python train.py --horizontal_flip=true --mlp_ratio=2 --init="torch_default" --precondition_frequency=25 --one_sided=false
Rows from block 3, named by matrix and row number. Rows with one number belong to one neuron. Each number is 128 + 32 x the weight over its row's rms, rounded and kept within 0 to 255. All counts start at 0. Numbers have three digits each. After the name is the row's rms in percent of the matrix's.
# gate: MLP gate (model.blocks.3.mlp.gate.weight, 96x48), inputs 0-47
# fc1: MLP up (model.blocks.3.mlp.fc1.weight, 96x48), inputs 0-47
# fc2: MLP down (model.blocks.3.mlp.fc2.weight, 48x96, transposed), outputs 0-47
gate.13 085:157148053127146096076170120168171116200136120113160096109084110037130163120143138169134149152141135174140096138104154126143111097155101161157117
fc1.13 088:117161034133160118120094090177158142175139137138132183183147167124083080180118192173130173107133149126148146165133139090128108110144140111133127
fc2.13 080:122128122102097147038142106156180154103130116113169083092125200112147056108089100116106132092117149123116129092109182111135116131101094063122100
gate.14 112:136155140190196178071129127156128113140118104171123084134154122161173109080119125108059066078140098134085160104169106153161134126112111123108102
fc1.14 103:101132148099062198090181146090077118096110123140125176111131100109172151146130133132144147179163066125098164164120157100105119105145089126112195
fc2.14 122:154146170151170158133121178163157131174108142170162055138116079149131115074113126167093120095143100155102117098125089144067144138108172063165134
gate.15 077:129147127102122150043159102123195181113146169160105105161162111139161169098205090147068139149102164154121096109147108135128149119117150119154172
fc1.15 079:148114076148092148180122135135169138098105115100124107120091156078129162158104120182145092121129164144066190175089141128075068139125105182094119
fc2.15 076:140114131153106126096135114138122175119161119142175136147108128180156155127097149165068114146123026101123128176088102158171118067113200153114124
gate.16 120:132142076127116166154189115121080111154075182122099089110082108092113151147198176077135137092179125134134129140078169143114117125111087089155115
fc1.16 123:116175083149141140138072129126092158121058148127128142111155122054134168110123141119112125140171170141136100082070077180142156116123175193097134
fc2.16 127:130117100109165164161052154093098101086086109140098154078206119119176130119091124091094127096112135132078171077126113117106180129122123150164109
gate.17 079:142127107123111121141063147194141134151157101094078120093166088097187152104085154129127108202107131143076127176104167131177115119161162100093135
fc1.17 077:151129190151123071133095174104099188102148073116106147119126124134111154121090105159105135179120157157098126140086173132154152077154142043134175
fc2.17 076:134125123113119126071136105114098154078138110162134166166102128124195099187100070080172073066167112139119156167140175104106112117102157159132158
gate.18 094:156074151108117159095110135144104129118147152170092102102069153084151123132148116107123130109174076175135158164146156140103107103126040112102210
fc1.18 089:135228096172142084127137107099152118098152146156172184129124104156153125135099138146113109147090174124132101107131143079123158134131211151179087
fc2.18 089:136177155117085137123113078031121161117137078091139178088164170144146112118167164089135142174117118162145173112116130093192117157141103115138139
gate.19 115:121109187164146088095112152113148200134130117114157148115165161094132140133130127128142093122156106156156156181145198144127105107131095196062062
fc1.19 111:168091187122106109107119111084130180151126145141203122119114114122065180166140082134130093117190179103132121156147169150175121163104089165127119
fc2.19 104:125159096112175147132064171160113210148091147147155094111105105126115145118136144167144123079154063103151137137143110188139103094147169143097064
gate.20 083:144137177086106098129116074144119151148086151163131144105113150159157090160095142128102170154136192141176161148074063069085127176160133158121150
fc1.20 074:177099131109162110152145151132126101128070086112123109156175093157133162121131158146144123127091073142171080106187172205082127099114080135162161
fc2.20 078:101145194093138131171106222114145124149116116077164124164079150113079080100078126125134170133127157191112110145105134138112137121161155137084166
gate.21 088:126091167129114110146125168103125146143139130094135171118123159125118087122165090188156150153157150075110178143094122022123157117142101109163198
fc1.21 091:091093126159171116133106116183140093178112096141051114086175069100155187130138151118091111129160136164164166108164097133099081167137117144136157
fc2.21 086:139156162104099116164127117137121126123135104076166080132148062173111158179112093142121159187085097111145091142086176150112160122184176068124108
gate.22 140:128106112080136097120138130164115131095138104163114152124154147158142090102196123130122104091160155116121134079089097153074097116186064157213088
fc1.22 127:129080126134151119127157087104115127125108171150174144064141114072100140109137087161130114059127106107126151068093086089145074110194103103078137
fc2.22 118:140092131107149139071170088103121162112106190052147103176100134078167120137144136160087177117100160124181148161131126188100151154126115099160114
gate.23 067:150154115168112164097143155123122140123198171106129129118096160069110177176132176094068112129141129118177137127098189174162110098066148157112140
fc1.23 086:173116122100101125141132131108072203091149145072123127165135101168156124177149149135169127096184137120152085130214109131113162110102149093153083
fc2.23 077:105200180092094158146146096154106133082082155090074107147094119114130094098112137101106122184084143108171108127112148112139177135069171174138112
gate.24 098:203155161129121106123158102118116131102113156079163140068112057156110095139142185115115136123187144121105153089087136068078115150144140090171117
fc1.24 096:129160094178119131157164198115130172142114099122061100102148126167145119158100152067149118149133098117138099070196118166071152103159132112105094
fc2.24 090:120069111162139144133080158193151138148080143061180101196157137172146097136148086177128106106179138180120145122110116125158094111105164117117124
gate.25 085:113136104126166087116127115137137131120163174091148138169085156028153163177164094118128145103146140134084146083195111102129148121165083098103087
fc1.25 094:089059127114105059072156121132168144112047108109103122080172127152150142120091132134113095092120103166144151137107135174187159101103097098142133
fc2.25 088:116116176131142101139144080084101174065099151098151085132158120118124178167132101227087103093136086093128110159110138134177139157139109131168116
gate.26 110:129103139112127112139135135109101123158046132159134126165095170130216135123082108108123101145097134162070136082141114104204108105062134123156092
fc1.26 100:142075170096152123120171117137089176146123129097070133156130126130212118149139138129109165123095114103071127101146109188198107155067119116142165
fc2.26 102:112146184074159130183105133102148123077105138107058132125156081095098135124163126064136094126144165104092097113132195120130083120140101182159109
gate.27 107:120130122108132114112118122176106152105136140136126107135120185150061115124103160134163138148140094123095081097177093094049180162087192114095065
fc1.27 105:077133198079176137132141142155088101121142074142185165107152226163087134119122132147120111130140111131091119123164107141197145102117136121136091
fc2.27 104:081128136124106099166154112059124143107180113161065176114090166124111104093108096178149122166139114058138102172172084086108123115141145129093111
gate.28 081:148104202139100166172114129156147150142119156107130135117135112186154080152177092163057114121163108118138142132150107144148027103135110083117105
fc1.28 067:044122056125183148091144151090115140148172133093114141131073110084149192165119075139084148102133136150113146159135127131117092150145120146143187
fc2.28 066:130142106118051150106095137176120075152093116117107083168147104147085152115163089122149154150177102142149085112061136166149098113149121104109051
gate.29 095:177189133146176142152166111096185119138038164133091112156125137133154129181145145056114162115118140120158153136072131167129112111156137174150148
fc1.29 083:118104125142152170189100127113122117147114127149125206039092079154124145184155113123089135161153099129146115098104176114159115067072136144142137
fc2.29 091:172094074140106097155130187154140099121163066098130135118141114155106177145099098066130195177152113131098153091115149148134164092135093112086082
gate.30 108:100156085136130112132187123147165142155079182102154087081138083117131083163115122098157042077138141047152156098110105153138137139133124135145134
fc1.30 104:105160142148151126172116104111146175087104148139146200160140126089091174156139128088109075218143141188116112120146165169116139149075113146110152
fc2.30 102:167157119152122172154097146180197189109091113149122151099189088138099102132152144129089190115142134145111146114142126210100137169118169163128143
gate.31 082:155176079128130172104127153103077108081084171147099108107102156217133072168153131111112115135117124126144120092127169124119136128094055148180139
fc1.31 088:116190125134153213145116056150103162097147136195147119115129112175148131155165112148107098081137155127143159090104110142076125092081152130117176
fc2.31 081:183160163092122068134150166124111132115111159109050114106093099134103157110128146140112087083059171139108095156130203089120167161123124129104110
gate.32 088:186105074210125097120138113117115128138210075110143129111186170141098117103147171135088169134113145097157145079166138158100109126156122122159154
fc1.32 094:178187114141143106155160076192110112121130087100193160167144155126056158050150131148128142154117158111138130100139095119113104161091117117152095
fc2.32 094:098085049173149155089161089130110086110169143107135140136127099045077106127155096116102126116135137169119119099113114168163098050156124146134120
gate.33 096:160142148131136190085139188103110117157191153116099102119155142133119171166191111168136140185104159126087094085124164156146121055171127127150128
fc1.33 093:140125113066114196035087129104096095167104108129108184108203159108104084159139142129129112105164137127120127133118155101137142162136180086134133
fc2.33 093:090191075116083114128167139166173139053127165153118099132122097086111143166114127163124114128156133116155146143160194114083132113129176061101098
gate.34 083:110141063164137100211141161165087147127129132154106128113127138108109140134059090087186145093157105070091137096134107152156110166074115164138143
fc1.34 082:137124121131144102216156145175044187114163147153107135103112143094078147142112115154184111111128099114116145111169125146106187171100103169131156
fc2.34 087:144152170178091182094110061173128099089166129178167080128146092114126116182093154108136154102115148066137122110184120147129098102149095122151155
gate.35 104:147149150123118130073093128081189113174142185123129097120160134140134157111175076154110038107156147145116123151156161122204143123128068121129117
fc1.35 108:091150077129088125158161135162072092141087118160129112143140060182122131118113187103115189100152161154122149110132092106072083097083153141160126
fc2.35 116:173103096086090173136134124104096094098135140180108112119147143117123108096110193111154126113093133103122049153144106102138103100152118029171157
gate.36 111:083110134144115149127116131111179118155097084131087101133144115087089114153126144112173177110176127091187142153074137129174132083077116061083180
fc1.36 105:125156115136168156129131119135095083043178114102124171103108121134134149169131101148157105121119154119082132112122088130158061071118100125125029
fc2.36 103:108131119141124147172140138102147090122172148042121146099170165104152144124135099102135115092170119213154139091142111099168165117178143048115134
gate.37 118:137141159120131151153122122148102114157144124137161031174116107119133103058116159116109183147124093043138140090156196096108121133135130146121076
fc1.37 120:154146075137101115141161150119143162107089097109101085149154148149159114165087162157138097136110146045115123159134200173092147133115168129202093
fc2.37 116:207138120101158138132153155144149118110192114109131090180124176083100128182165117145174073099158141155112147179199111141176122140122131107138110
gate.38 118:099046127094119187203128124132099166183133124135114054112129164084115088118160111170110133150112114155171124150116088135153087104150118153101102
fc1.38 133:161185121141074107047111088104187090110067083110144141146124156146100171135155131086113184087066164124166138103136136116115151142135131107135126
fc2.38 112:110124153057135112170110115131098170137094132189113167157099094156189110150097084135105128166092065094087120194108096156096107143111162139128140
gate.39 140:204137123125126106063153133140137112117106136144136171087107030147078126096104137124124151118158177142179178077119116106132154134106137083089157
fc1.39 138:225145123079134152147133161092116131115109147129161162152073061102155112157130124108103118087074114128098121201113128171118122154147098137178154
fc2.39 177:137136158061090137133173138150195152094093086121187160079148106106138110107078124060118124096126128149175111158104083143094162148103125074127136
gate.40 119:140169211128131137124094123129175134175108126163078107158113109144149113075195134115164164136123143158085137120139116178077155103180087168138087
fc1.40 101:145078072077163110057127136128102142085187135133147149191120164122143108139162101186153075118150110168159101101163122153171139116123179112147138
fc2.40 111:151159109179078098161125141143150113174149125110066146151154168118146120099149095108183110183111128145133075084107166154179077136180074118119151
gate.41 104:085161105084139163112095142117198135137144079097107172100093131120123146160193110142140135158090098201146130086107179139078084102138111108168120
fc1.41 103:119092129158075092144195128157065134115069160140134105151150091148186121167066169103142121115126119115056151119126089185155115123141127157136104
fc2.41 115:135105122087149169103133142154095189157156085134130105123150079161112179129173095092174139083084121135067157162161127154191134138139187162140113
gate.42 102:162069114133182130116084110134095090140149091158152086065155052128098113087101110080149145175171088119110167104151111078143106112125120109101138
fc1.42 089:107107160087085106146112150135177135082138164120119118182127042105162130155111094089127079211129118148153129158112145140126153161137133134204154
fc2.42 095:161170197149119140135154135115169106091115097110150160132116147159084099097113168074157160152140104126153113141090153047132193164126128156193139
gate.43 111:055143093089142065138173099116133080056091115133114102131105161112125133141112117098158065157111092159121102185097091107130111113125113096090173
fc1.43 120:104121157189131191098124136093070106130106093140083156050138097110106107188166144125183082178131149106158138101100144095134117084141145145124108
fc2.43 151:127109136107146106132142178091116157159127058198131115104113069094180126137083179138140186080125160101086102069149121149153129116110168164136126
gate.44 094:114088090128147112118084166143166133203165104081183096076155161080102164115153122132137185102185135137126177089150143097088111134137090126126142
fc1.44 103:156140184083146138190161127139154113110151132173111131094144127164123098174128149114114062085150112141170195150114066157145079107126130057121140
fc2.44 091:076099174195105149114142115139084123087162147166118088187108125180108069128113093142134131134166159114088145114098106191130130122098073080148117
gate.45 110:062117087115089218098182126126154120105135108092113143122137151108137203174142125126160172180076109116119137152109125149151098074109138131123168
fc1.45 115:060151110103084052182151120132109095071127119132136142109131153112132130101124140073188155200140098113151120150131207113121116144125134145169156
fc2.45 148:158153136152165174063147140062155127148152086074143168118105098095143155137119143169194129118081156089074102124165143120129107072164095141116122
gate.46 093:075170112154096154166119157047128126156135159139124118179128114076137147196114123135133128196123146112141135096103083082065120138115084170112104
fc1.46 096:072105089119139099152147123177130087091125154150127099137069126084122184073103080161137140073193113117123141101172139136075160102141122119118073
fc2.46 086:088180169127060153145052175111170124126115127145130156118122114161113083174141176105143145105059148133103119165140075176085105114124151132100113
gate.47 082:129130189143146197098180125114084134134165099169122149163154165174060122114159098169126069166133145121156121147143170119102081163140107108156086
fc1.47 087:182096202123123203116138140150125148126103121161108112102148143126114096133172119109089149130113145171188158090074165146159101201175127159124141
fc2.47 088:091114174136165150097090134137173111077208095131176101153110152148105126085123151149138146094136086105130102107154188084140136161097088129124055
gate.48 082:123181084100150139165147165106145062092130166115113088096134164118092133111115119168119116056154072106106115102129066080159138128155078131102173
fc1.48 086:155117091069151125106178154150119090162139139178096114115122174181158170143104161156119083092142137051134158113105112142154217149133120127155133
fc2.48 090:142071142133116189123100117121167150113123118097160092149121144182146160201144154160147150161106153114149125108169151140138137136126161210211162
gate.49 113:112161125121111062187166125147103173219160134145139094111123136177156125138157076152118124082142135113108144166130097120186114190082138144131153
fc1.49 121:144155115117129235072147154146133141200128155178125119137125179153088165151162116142120146054144128109111156144121085116114141115077171134116129
fc2.49 145:132117159134123194129116080089094153125132106101091136128157093135119094134157172115174075102097185133104052139136102151176142117177169087140180
gate.50 080:114085101140143210201123125118146114093134140111068132150128179121136116130162096074123124093148139137134097161143176096177054153113093153095148
fc1.50 094:107091115178117088066112150153092185120067173123134099116156117134082179105108105137147141105080113140111095134144116086100195168172152078123131
fc2.50 095:065080147162108111098112086138096121141125063120149140126108122075159119104099102079050082155100183158128115167119072098133136112145105172137123
gate.51 084:128106093168121160176127107158143129098170092085122106149199065158126103104101129096086109130158112138146189169085144142112063092107151114167162
fc1.51 076:138121196136131088058126098117131123170098137101142135129058083098160150155199143163092124150130173129165131171102112116076157178139114114120170
fc2.51 085:072067166165134131114205139144134116150118125166074147205086108175098121117103131165162143164144114099147076124131142099105136124125125179074131
gate.52 094:177240143123111101102104077115141138189135136078130160170141082121159108150166121149122103141102082120166120143072161168134114102104124110133142
fc1.52 083:067103142177138128135151181120075152096160167136144095145135070128149106134113084116172190159125179143121108092124168134050132147103087142151097
fc2.52 074:125085119119091125183131135107100159097171135138082093149134164085114085146145130156074121128147159081092086094132151110058105115114134181169200
gate.53 088:167159086211146128192102168096133160137140110071104144087085103103129144179133129148100140155137149091123178125113112177108076150156111180137115
fc1.53 096:071116144109124126039149122124146081143062111189128081153171151132099149111135169102137123126136159172128085089140125101124177075073115107128130
fc2.53 078:090167128149096090154075145161101133135095106117132160125183122163180115098101124115152094164121075080103117088117063154125147097082194171099137
gate.54 102:065175101148109116105135129149107065182173156138162139132157090089162092116117100157162168113080130104073078094104122108135127175187114097115122
fc1.54 107:176129117138137115091185154122117174105110149123174120053107135178132077209132171143127101112143183097145118147075111094150176114119166106142122
fc2.54 103:129068093172089120139173091121127152162161133172124092177120133106084177178100129154162125123185104142116161134197090127132133084102152101158176
gate.55 083:179101145115148118054139146131115129097077142125134111094162176133176130168164105129154129122170089114153130145165170125207141153091055165151143
fc1.55 091:086107153140119105193131141156082155094067117179148110131149086109107156132072084122144132122078061109129154151144092159149095111053108149148113
fc2.55 090:144045149130111174133156129152085091159110158204136115091128177138134129098122070166164183129153129119135118106065164141113154136175105150127089
gate.56 083:087120068109127108133111199120150128098080094113149066146106133102124140097196068123152184121122103092198139127173099113118128127137121103179129
fc1.56 100:109116190127123154144139100159116150159083156168189147086206126146118121161083111067134162171156148112140114110120159159153107120126214112141143
fc2.56 083:114139159132132132102162174179138131138166129107175103153097131202146109090109134131155186181118047134126150099050120120137131093132117187154132
gate.57 097:134168179213116141168102160093145181139133140139154118114126122083127102154111127103147138101147088188103128129121157170102110073136086160086056
fc1.57 092:132099111129092077092135109180161106113193085145127125106131076139038119080145120126138137144137094088156114137137096070133149135141155103139207
fc2.57 084:125137181099146179131078162109133127183134101132138186156132120141132128135090112111066177099115076137089112186120093104098082175104124161158184
gate.58 065:102088166112114101124107136148136099099111128132210061096118140169112120073104125101090139139143132088142050144091153152072167090130149106172099
fc1.58 070:116128045102144132097126074162134102075120160122119112126153119100188123060131135121111125156187121097197114130097140124111155152165154065164155
fc2.58 064:175141115137132112177147111229131085193139100103128119160161170110150131113113079149181097144139091126108105076115157149174150093090139161114112
gate.59 107:150081122135181151087070102080073152159096121116097089094140132114133115069146128109129092139131094127081068129146168165186145142176126130152079
fc1.59 102:121152138109095149084095132139126118213138110145138135109148102137155172106147111169099129117137172139112172226113193096186132127100128151129184
fc2.59 104:144137094088168131129101114135166124129111211114093097079107096175101142108128155136114226116147149181141169114174101144085124123132175090125133
gate.60 122:099069139122191206111148099136057099117147074104132089101103099150083135182138104127175129209127100121139129135153099106146115140147118146119120
fc1.60 122:075157162163107233087141153136087131145092090114147150122169121088134110099137124135124152035101157135108155118137166128122154130068119119128105
fc2.60 146:135128162189159138159115099130121154121127092165147075150097149143110143103088169190097140071180129128125123169145147151148088122219163112084104
gate.61 107:114118136092140130179061150149144150074128144144169118154145076159114037171116146149130063087115127156152129170151113137144196133128088150110119
fc1.61 107:045163080132102123209167052169133113149084093107114148178130121122151155094127101109138201132107122085123145144096107133126125117140135122095113
fc2.61 109:084056115135127138120132139183101141096124086169139061117126160109118193180115098094103101073162153098142100169151083087124110142117080103139112
gate.62 091:129051102146093092183166088088157124145124130164101135140128145112153162141163072166152095105140075104130141102185155110178169144129144187119164
fc1.62 088:132149206088162141130139092080157120087122173155101166066143130111178204143130151148109077113132142115159152102141109078146164099109097151157104
fc2.62 084:164047136185120130139082138140111129227114110135140150148119140128104162147150076152095126100120153143069146107124122119106145050099166098141139
gate.63 118:154193136148136136126094099106080121094128189106156089132132154080098110141110123153166220151095178140078099142111130138096162093154123151177098
fc1.63 109:130132109083147122104138123093148167085133197090127100116155184085109151146109088122154233138107170128113188150137080120081150114131154131140130
fc2.63 106:135111110137179094101154161120182108130154097172066158085110118164091155060147141094142069119107118087189146150140133124159080157152119169095112
gate.64 101:187116164091122139120122116137086119053133124140099135114132146118145078150165110134167097138139056153074129147167178164117136098108068166197127
fc1.64 106:149098163082087094126116157156145153086172114153129179132128081158156086162117067201149051158125130133113141132096108132118153150153171180130114
fc2.64 091:137115131122096087119083135098170142082160105175105207080148114183132086123147153119110076077109148137113144087087178171126132127102160125105178
gate.65 094:116134142085185209159148152134049145088141108075133146093104140100148117132161135103056162130123118147112159121121159153168138108157135120199108
fc1.65 081:053110146112161233119142124115101129142159093101125118115128121145133100108151148048086173119083096137078116098125150166133138100119129072146118
fc2.65 089:113129149123100140112157156148099159135094101132167065145120138103111150086092134244095120147155114103156086074170122131146120116182120131092079
gate.66 115:136152123133152143156124118100099096145194140103116158085111172079123063138130134140185070153182130118118100131159125138194098078145197104105104
fc1.66 105:125140132137102044062191119147083091081153096135127163122114112147167087080110173097138134123147122106165065095130136097096131111146162091164110
fc2.66 100:087107127126160137135135171166136120115160116194131117126110085191147138136131114068138101137126119122065128184093070169121077161085164091159077
gate.67 082:146066116124047123101153110126108101090125095133105070145050098163101155142093141117121140084138094149189125133145174178116148115118146126072104
fc1.67 087:195094116091131147125124125129147181133138146108094097071101172136120124168136179081160182095151101172153111144118182120145209146104122180125132
fc2.67 079:153140148080192128131140163107108143142120167098094092155085074131081161149128135087109152091107091126102081095133119151080140209134178092158106
gate.68 108:171134213132149124112151176139136123132129119185089183114074103119147139100108126076087176100150108085117111125120182139157090179154164131142083
fc1.68 100:078103086131121165102128084151163194109082095155170066149193124168142130152106117182164117112117061118156119151138106114095138160150118152149164
fc2.68 104:134152165197128149095125167101083068156116165152131090188109131197148097099160149126174110103125120100158130117141170101134166131108052142140102
gate.69 083:214098108057138101163117169148125086146126185136151111121109139146126105169099139082095111066125152169093114108127155130102102164178170129149168
fc1.69 088:140143185179139166135110197132103102136149154172142188107147045166165117072086130141146127078082106114113169140147120105133144165108104137097133
fc2.69 079:129133159158104100128209151137154113131122086106156108071144043125158140122117113135188140100134111143109151073204093175130154090142156155122138
gate.70 063:071128171132186178132089110154106066156130147077079127157110101154197166091114156169114092079153106138125111129165117101107127157165093111154136
fc1.70 076:128095108152123152135107085129077141192194159172173153096139135172224168076164121109098137118139141125111122120108128142130150145092178096100142
fc2.70 059:188121103157159101096090122160090128132116163135126164057110157216174155177129126148150148079150153140110121149130130149086137135109088077084098
gate.71 098:065146142116129125076104115134122090136114179125094168136183124072149184172111126124112145145077069103104160178117173122102182171097165133118128
fc1.71 094:120148148181096126152107146143092166158127130116211088071125121138118092063144114144173113115121187142073097090141085190148146098148121154152134
fc2.71 096:099152156048110137138106087186169114145051171114164108112109146157093191108172123122169137189103115137141110150154149096152144132137168148098134
gate.72 087:094117143151056117117111090151054159164158130143193110128098137153173108143154112127204127123123140147119062140183138166157070122130132143157124
fc1.72 088:108119158096102141098090114132138111065155128168133159180116111156212172084165148132080172100136163128145175172093120120165173160155117141117088
fc2.72 066:133133111121157090135088145089136065168090149122186116125138159120148156202189131152142176142073154151140163168100136139154109065091088116112153
gate.73 135:131121166084146127150093136222140106177108092100124115107143107109100153176124151194101145183137144150150086159142130193121096128059140131117148
fc1.73 124:166165177109133128114162112139120156163071158076118144145124180108108171120126171166102088188089143119116144124071106151156067122103128070140077
fc2.73 117:107099164074119155198106080096110121085105104181125198113153122162154129112064152123106148093130171170155160145104122108178142130123131138099183
gate.74 095:121135175139068243112144143149102145129128117115167120124125112143149111107090121121109061109117185100114122147146131112157110085177128162143055
fc1.74 108:137115220153130186116139133099178119120102159151119133103091098100089107136075148098106130087138160124149151068106137092197139111157143139148065
fc2.74 095:103140135160168121085178106160132060114148158110171124136130195131113117106119057110151122206159092117105166158135088116121117121118111146097056
gate.75 104:098105137088124167138141137149140138133100149124182119124132109172059170125131166127189157082134099161174104114095121174111084153053146119164190
fc1.75 097:110159095181144035137116110084108142087118148129068151144157098085146081137141095111098102166131154115078177141103130153163163121185151132101109
fc2.75 106:135137154175092165084110140133120120132149127110140163091119144090043210114092169191146150171149161140152166131148107085152163117164107135097100
gate.76 096:163153136117125069074142126104124109128125139178182137177147046126092137094158113171161117109109131083135102100182106147178106147133073088142164
fc1.76 091:144117085105123063036147123108161149160136085169140145155112130115114128102152183224164159096122148083111127101157091100134110157126119131134103
fc2.76 098:066117134167126155126145127102137139139133169076137142158065139089127108094131170132088154080167188072177142146146180130143178157150185097120126
gate.77 105:099068153079132140103177138152098121098180138140109088120109143151140088158080097124111124099104058135102126175109167089150066092086108127137072
fc1.77 104:123126061082079124098183104122189079182101126101125125124099148129150128146171182101172126085150099135127123096127138119078158181089153085128160
fc2.77 106:161111179087111101125106099135074188109167131110095144176136143115134146160165050127098112111106112143149064099123117084073155090151168172138136
gate.78 070:088200165136160136088130135169139144140138098147151065149087090140133202140119127176183146106153069078151094124126124141172116136148117085092114
fc1.78 083:097184143105170178129145118136169125148186156080203091072145096161179189146120115128135157142088143146166092133122162125136103124125176146138160
fc2.78 077:102114129162139102154053118177146149165141048160139182158143128087137137153125106106142121064089166111081112131151094159199099142141121124163124
gate.79 118:133142132111134183133101127071143141103114088149097103177105117103159163164163087173119154150129111141106113149085051120156099171080082159183174
fc1.79 130:125164107153182079161176130123155129170126130135175170088151124155133107109089176105148098141179171130157113099151155111157148053180135123115062
fc2.79 129:122193158125115144105122152130157088169084160050110132115116100102123084159115177088104197102124159120126135105172127117070177123122093158087157
gate.80 113:147107135079086119040144179079189132131150168148115123121143130123111076140175106165179131158128121142160132135120139114129194140104162151132199
fc1.80 107:173146105112074136035162179157132112112185110173138125146115141099125184135178092177148141146150134157090121126134157140152131183154081164121130
fc2.80 114:127163126153122084167127124155175148127185022054095122132139152104145177131151102129121083124103176114126130113129161097091165153140176133155135
gate.81 096:155090060156126131108123166135166143132139129158156088127181139182079129148129143113125040154149153148148139131137168127068125181058098132136093
fc1.81 112:137122076161145174165128110207119118113098114104195139161141109170127116162068155104132079131152101110141132183198126140089163090119138161105151
fc2.81 093:155147096116146138172176121093109181138093163173076134076146122126172150141159128155174153225113125171126119105105131138112093191131132147084137
gate.82 094:120141099155101134172108156151078138073129180133117145116175149218121108098129126140090083142128178092122118111091110080137157119082166105180078
fc1.82 100:193142127086187135091112076105134161180120055078144111083134159093151119150170096119152115112133137164122106133175127152111104180162108180142145
fc2.82 084:072096200170094137100132123156079098149097102117090122109102140175179100140102137122119132073117158126113140125096173055127165194162105142125127
gate.83 112:065098129140135099142176164092139094162102148108162123155096151096102158120160108088040168140149168091087176133132064162144123116155103103125146
fc1.83 110:088157084119174184139137152113142124181059147131153098172143151137113094137116147157172203133092133080087128126158107123081109133101144185084114
fc2.83 099:081192170132127118107115119097105112078125102138101206118093164176164078155109177112128136148064134117102147172114144084113156145130145168091093
gate.84 089:230122128078102183168143128157132096140120125068136145123184146160142128127143083106073165128154082080137132122130102094122127115107066116098132
fc1.84 089:133056066140068111087069163123093121175087108116200184099175130129126101121163157154108145138120107076153148118124101139091120109125129143118099
fc2.84 091:166139124152134103115143157071107141161102110107145163109125180067150162177064126082092127090090146154114098159149083114193094106080083129131120
gate.85 079:096115205069052180136140119139089128138121166167089116181144125142170121094102127131088133192097165153118085129106102113121169100129131133093154
fc1.85 081:173147138150147151144121091115075116086108095132145133075074095121124128138150076121177136069078128086144164109159104121084088129189158121196137
fc2.85 085:116138137148143201096143162101153194103071123151142131116131134136201164105068116151106116174093144077109100092170091145118164153135163157117090
gate.86 075:187112092094138073115157147115140086093148140125170126117138111103101212160072167106146101084129133097125145132120139106107106117149153050186096
fc1.86 079:101147130080129122167113083100148040216119065146131091110092156195123112124145150144112109145126145091160158130131141140123120120199149113152120
fc2.86 088:101105156146088175127107109108083132215145152142163144101121131149090088112121119126131118124156087103106118148145161127148087100229086077156096
gate.87 096:097179176153128121086114058180116154106126107158141080093117084109128083152124105122092148141101127182176149111112085156119126100135149165171199
fc1.87 103:112101123115113124092144079168153145186089090149104083127105145143179100096064148118199151133124103143096136102169118173168166113145125115145205
fc2.87 094:166117100130150152141132127179113131093104140088094192131148176104114042085073070135130153136123152171086132126175138164136135123128091103156070
gate.88 125:158147064093130198137136178145120146112090155145152084120105079125079164135100124125147041194130146134150151144097090109106176159103122127136106
fc1.88 112:124109168121144053119142136102167122119177131151133130116166045185210130158134118122140174157119125144103155112111094095191142095146160116115091
fc2.88 109:123136117074120105079129151146111144152101091086161115128103130170134144149123202090130112138123074136166119144098022177139139129144106088175091
gate.89 116:105092203157091122149155156139139153098179086175110114124100110133172083168185142141148112146101124120106198145048095115112121111111172125114114
fc1.89 105:126171071137118176140168141171156126192082152147166156144139041119114141090119103143084108162112163107133137066118125112126131142115153098074080
fc2.89 103:146122123170148150141113142169124156134157132092130106164130118129109152205158101166083097126135111094114111111090100070068183090209151130144074
gate.90 118:088167076143077158098145094145124130145082178093135118131119159101108189167129107102147054178181132144079138157092127093140141141156139116117186
fc1.90 119:178129119163136167100095146150118101204116157069145144132138116084115161090074121140121098114127121176129136101179136211114138146120164168066135
fc2.90 126:131156144119186134144107108127070088105043157174172152075133197133135133103118144144108119165155102125157128120136182100091166139070110115094154
gate.91 068:097131106110132173130124168099115067114083077176184113095111118086126099174146087118172180123128130146109127145064168110184128067148098118122111
fc1.91 076:160148070082129185108097115129126167168146142108143096095079132123100113126102124151113104106104083188119095145154094103172100166076129042116107
fc2.91 081:095151113131134092121107143193153125121165152196159112150183136104081147121122102143096108094178080120090185148073151132184149112133108065129107
gate.92 110:112111160113152100131085124128069139138077135149083169076124101075133154101136152102106162125127171145089174101151220145094146088165112168103113
fc1.92 109:099086128089101174101183179115157119144140160109134126167170139170089137078097127140101133040133103081166134133144109167160077154163136104166133
fc2.92 101:137167148111121155071197143139173176159074143092099114132119124075100152090112147141146192172097172116147141178113147167124126163120088087104100
gate.93 094:199078180055120141173072126115124135130112155135096097148153099124141095150168127100090122167103154126083119175120114143128125128068079078143160
fc1.93 103:061100150109140172111120093139102101118171140146141100133146195131134123098167116129086136117183172192166156149213114113076104153124101133113155
fc2.93 100:127116141100116124092154137128118063159132101083144100173153138151126124194185112138139128129065057085106080091152168066128148155101173130133110
gate.94 067:127180154158101144056184112126101109081186170093105187133121169139133143144147137152195122125147149107158113122061123155179091129126133083118123
fc1.94 082:111136141121102131205144152141107149140101178107164134131110165149190062120129104128072163149062106128177137151159146096129193140161125149156177
fc2.94 075:134101095194140150104134143138067169130090142109139131147213122174138097103137145158141155111132129045115062065113124149113138140180134105142135
gate.95 098:097109151129107135156073105104048103079160163153172140114132131111155063155114125142065120121081136101111165119107073078146131160154145105161175
fc1.95 088:137129197125098123101170130111164156088149164177079159122113121157099118157066148134139124107115146135151129107048041061124115136121134130160144
fc2.95 090:181154088145119144138139082161136181102144123180157165149144090086112158131096132129109157159112145043089092114144094147184095119095188115144162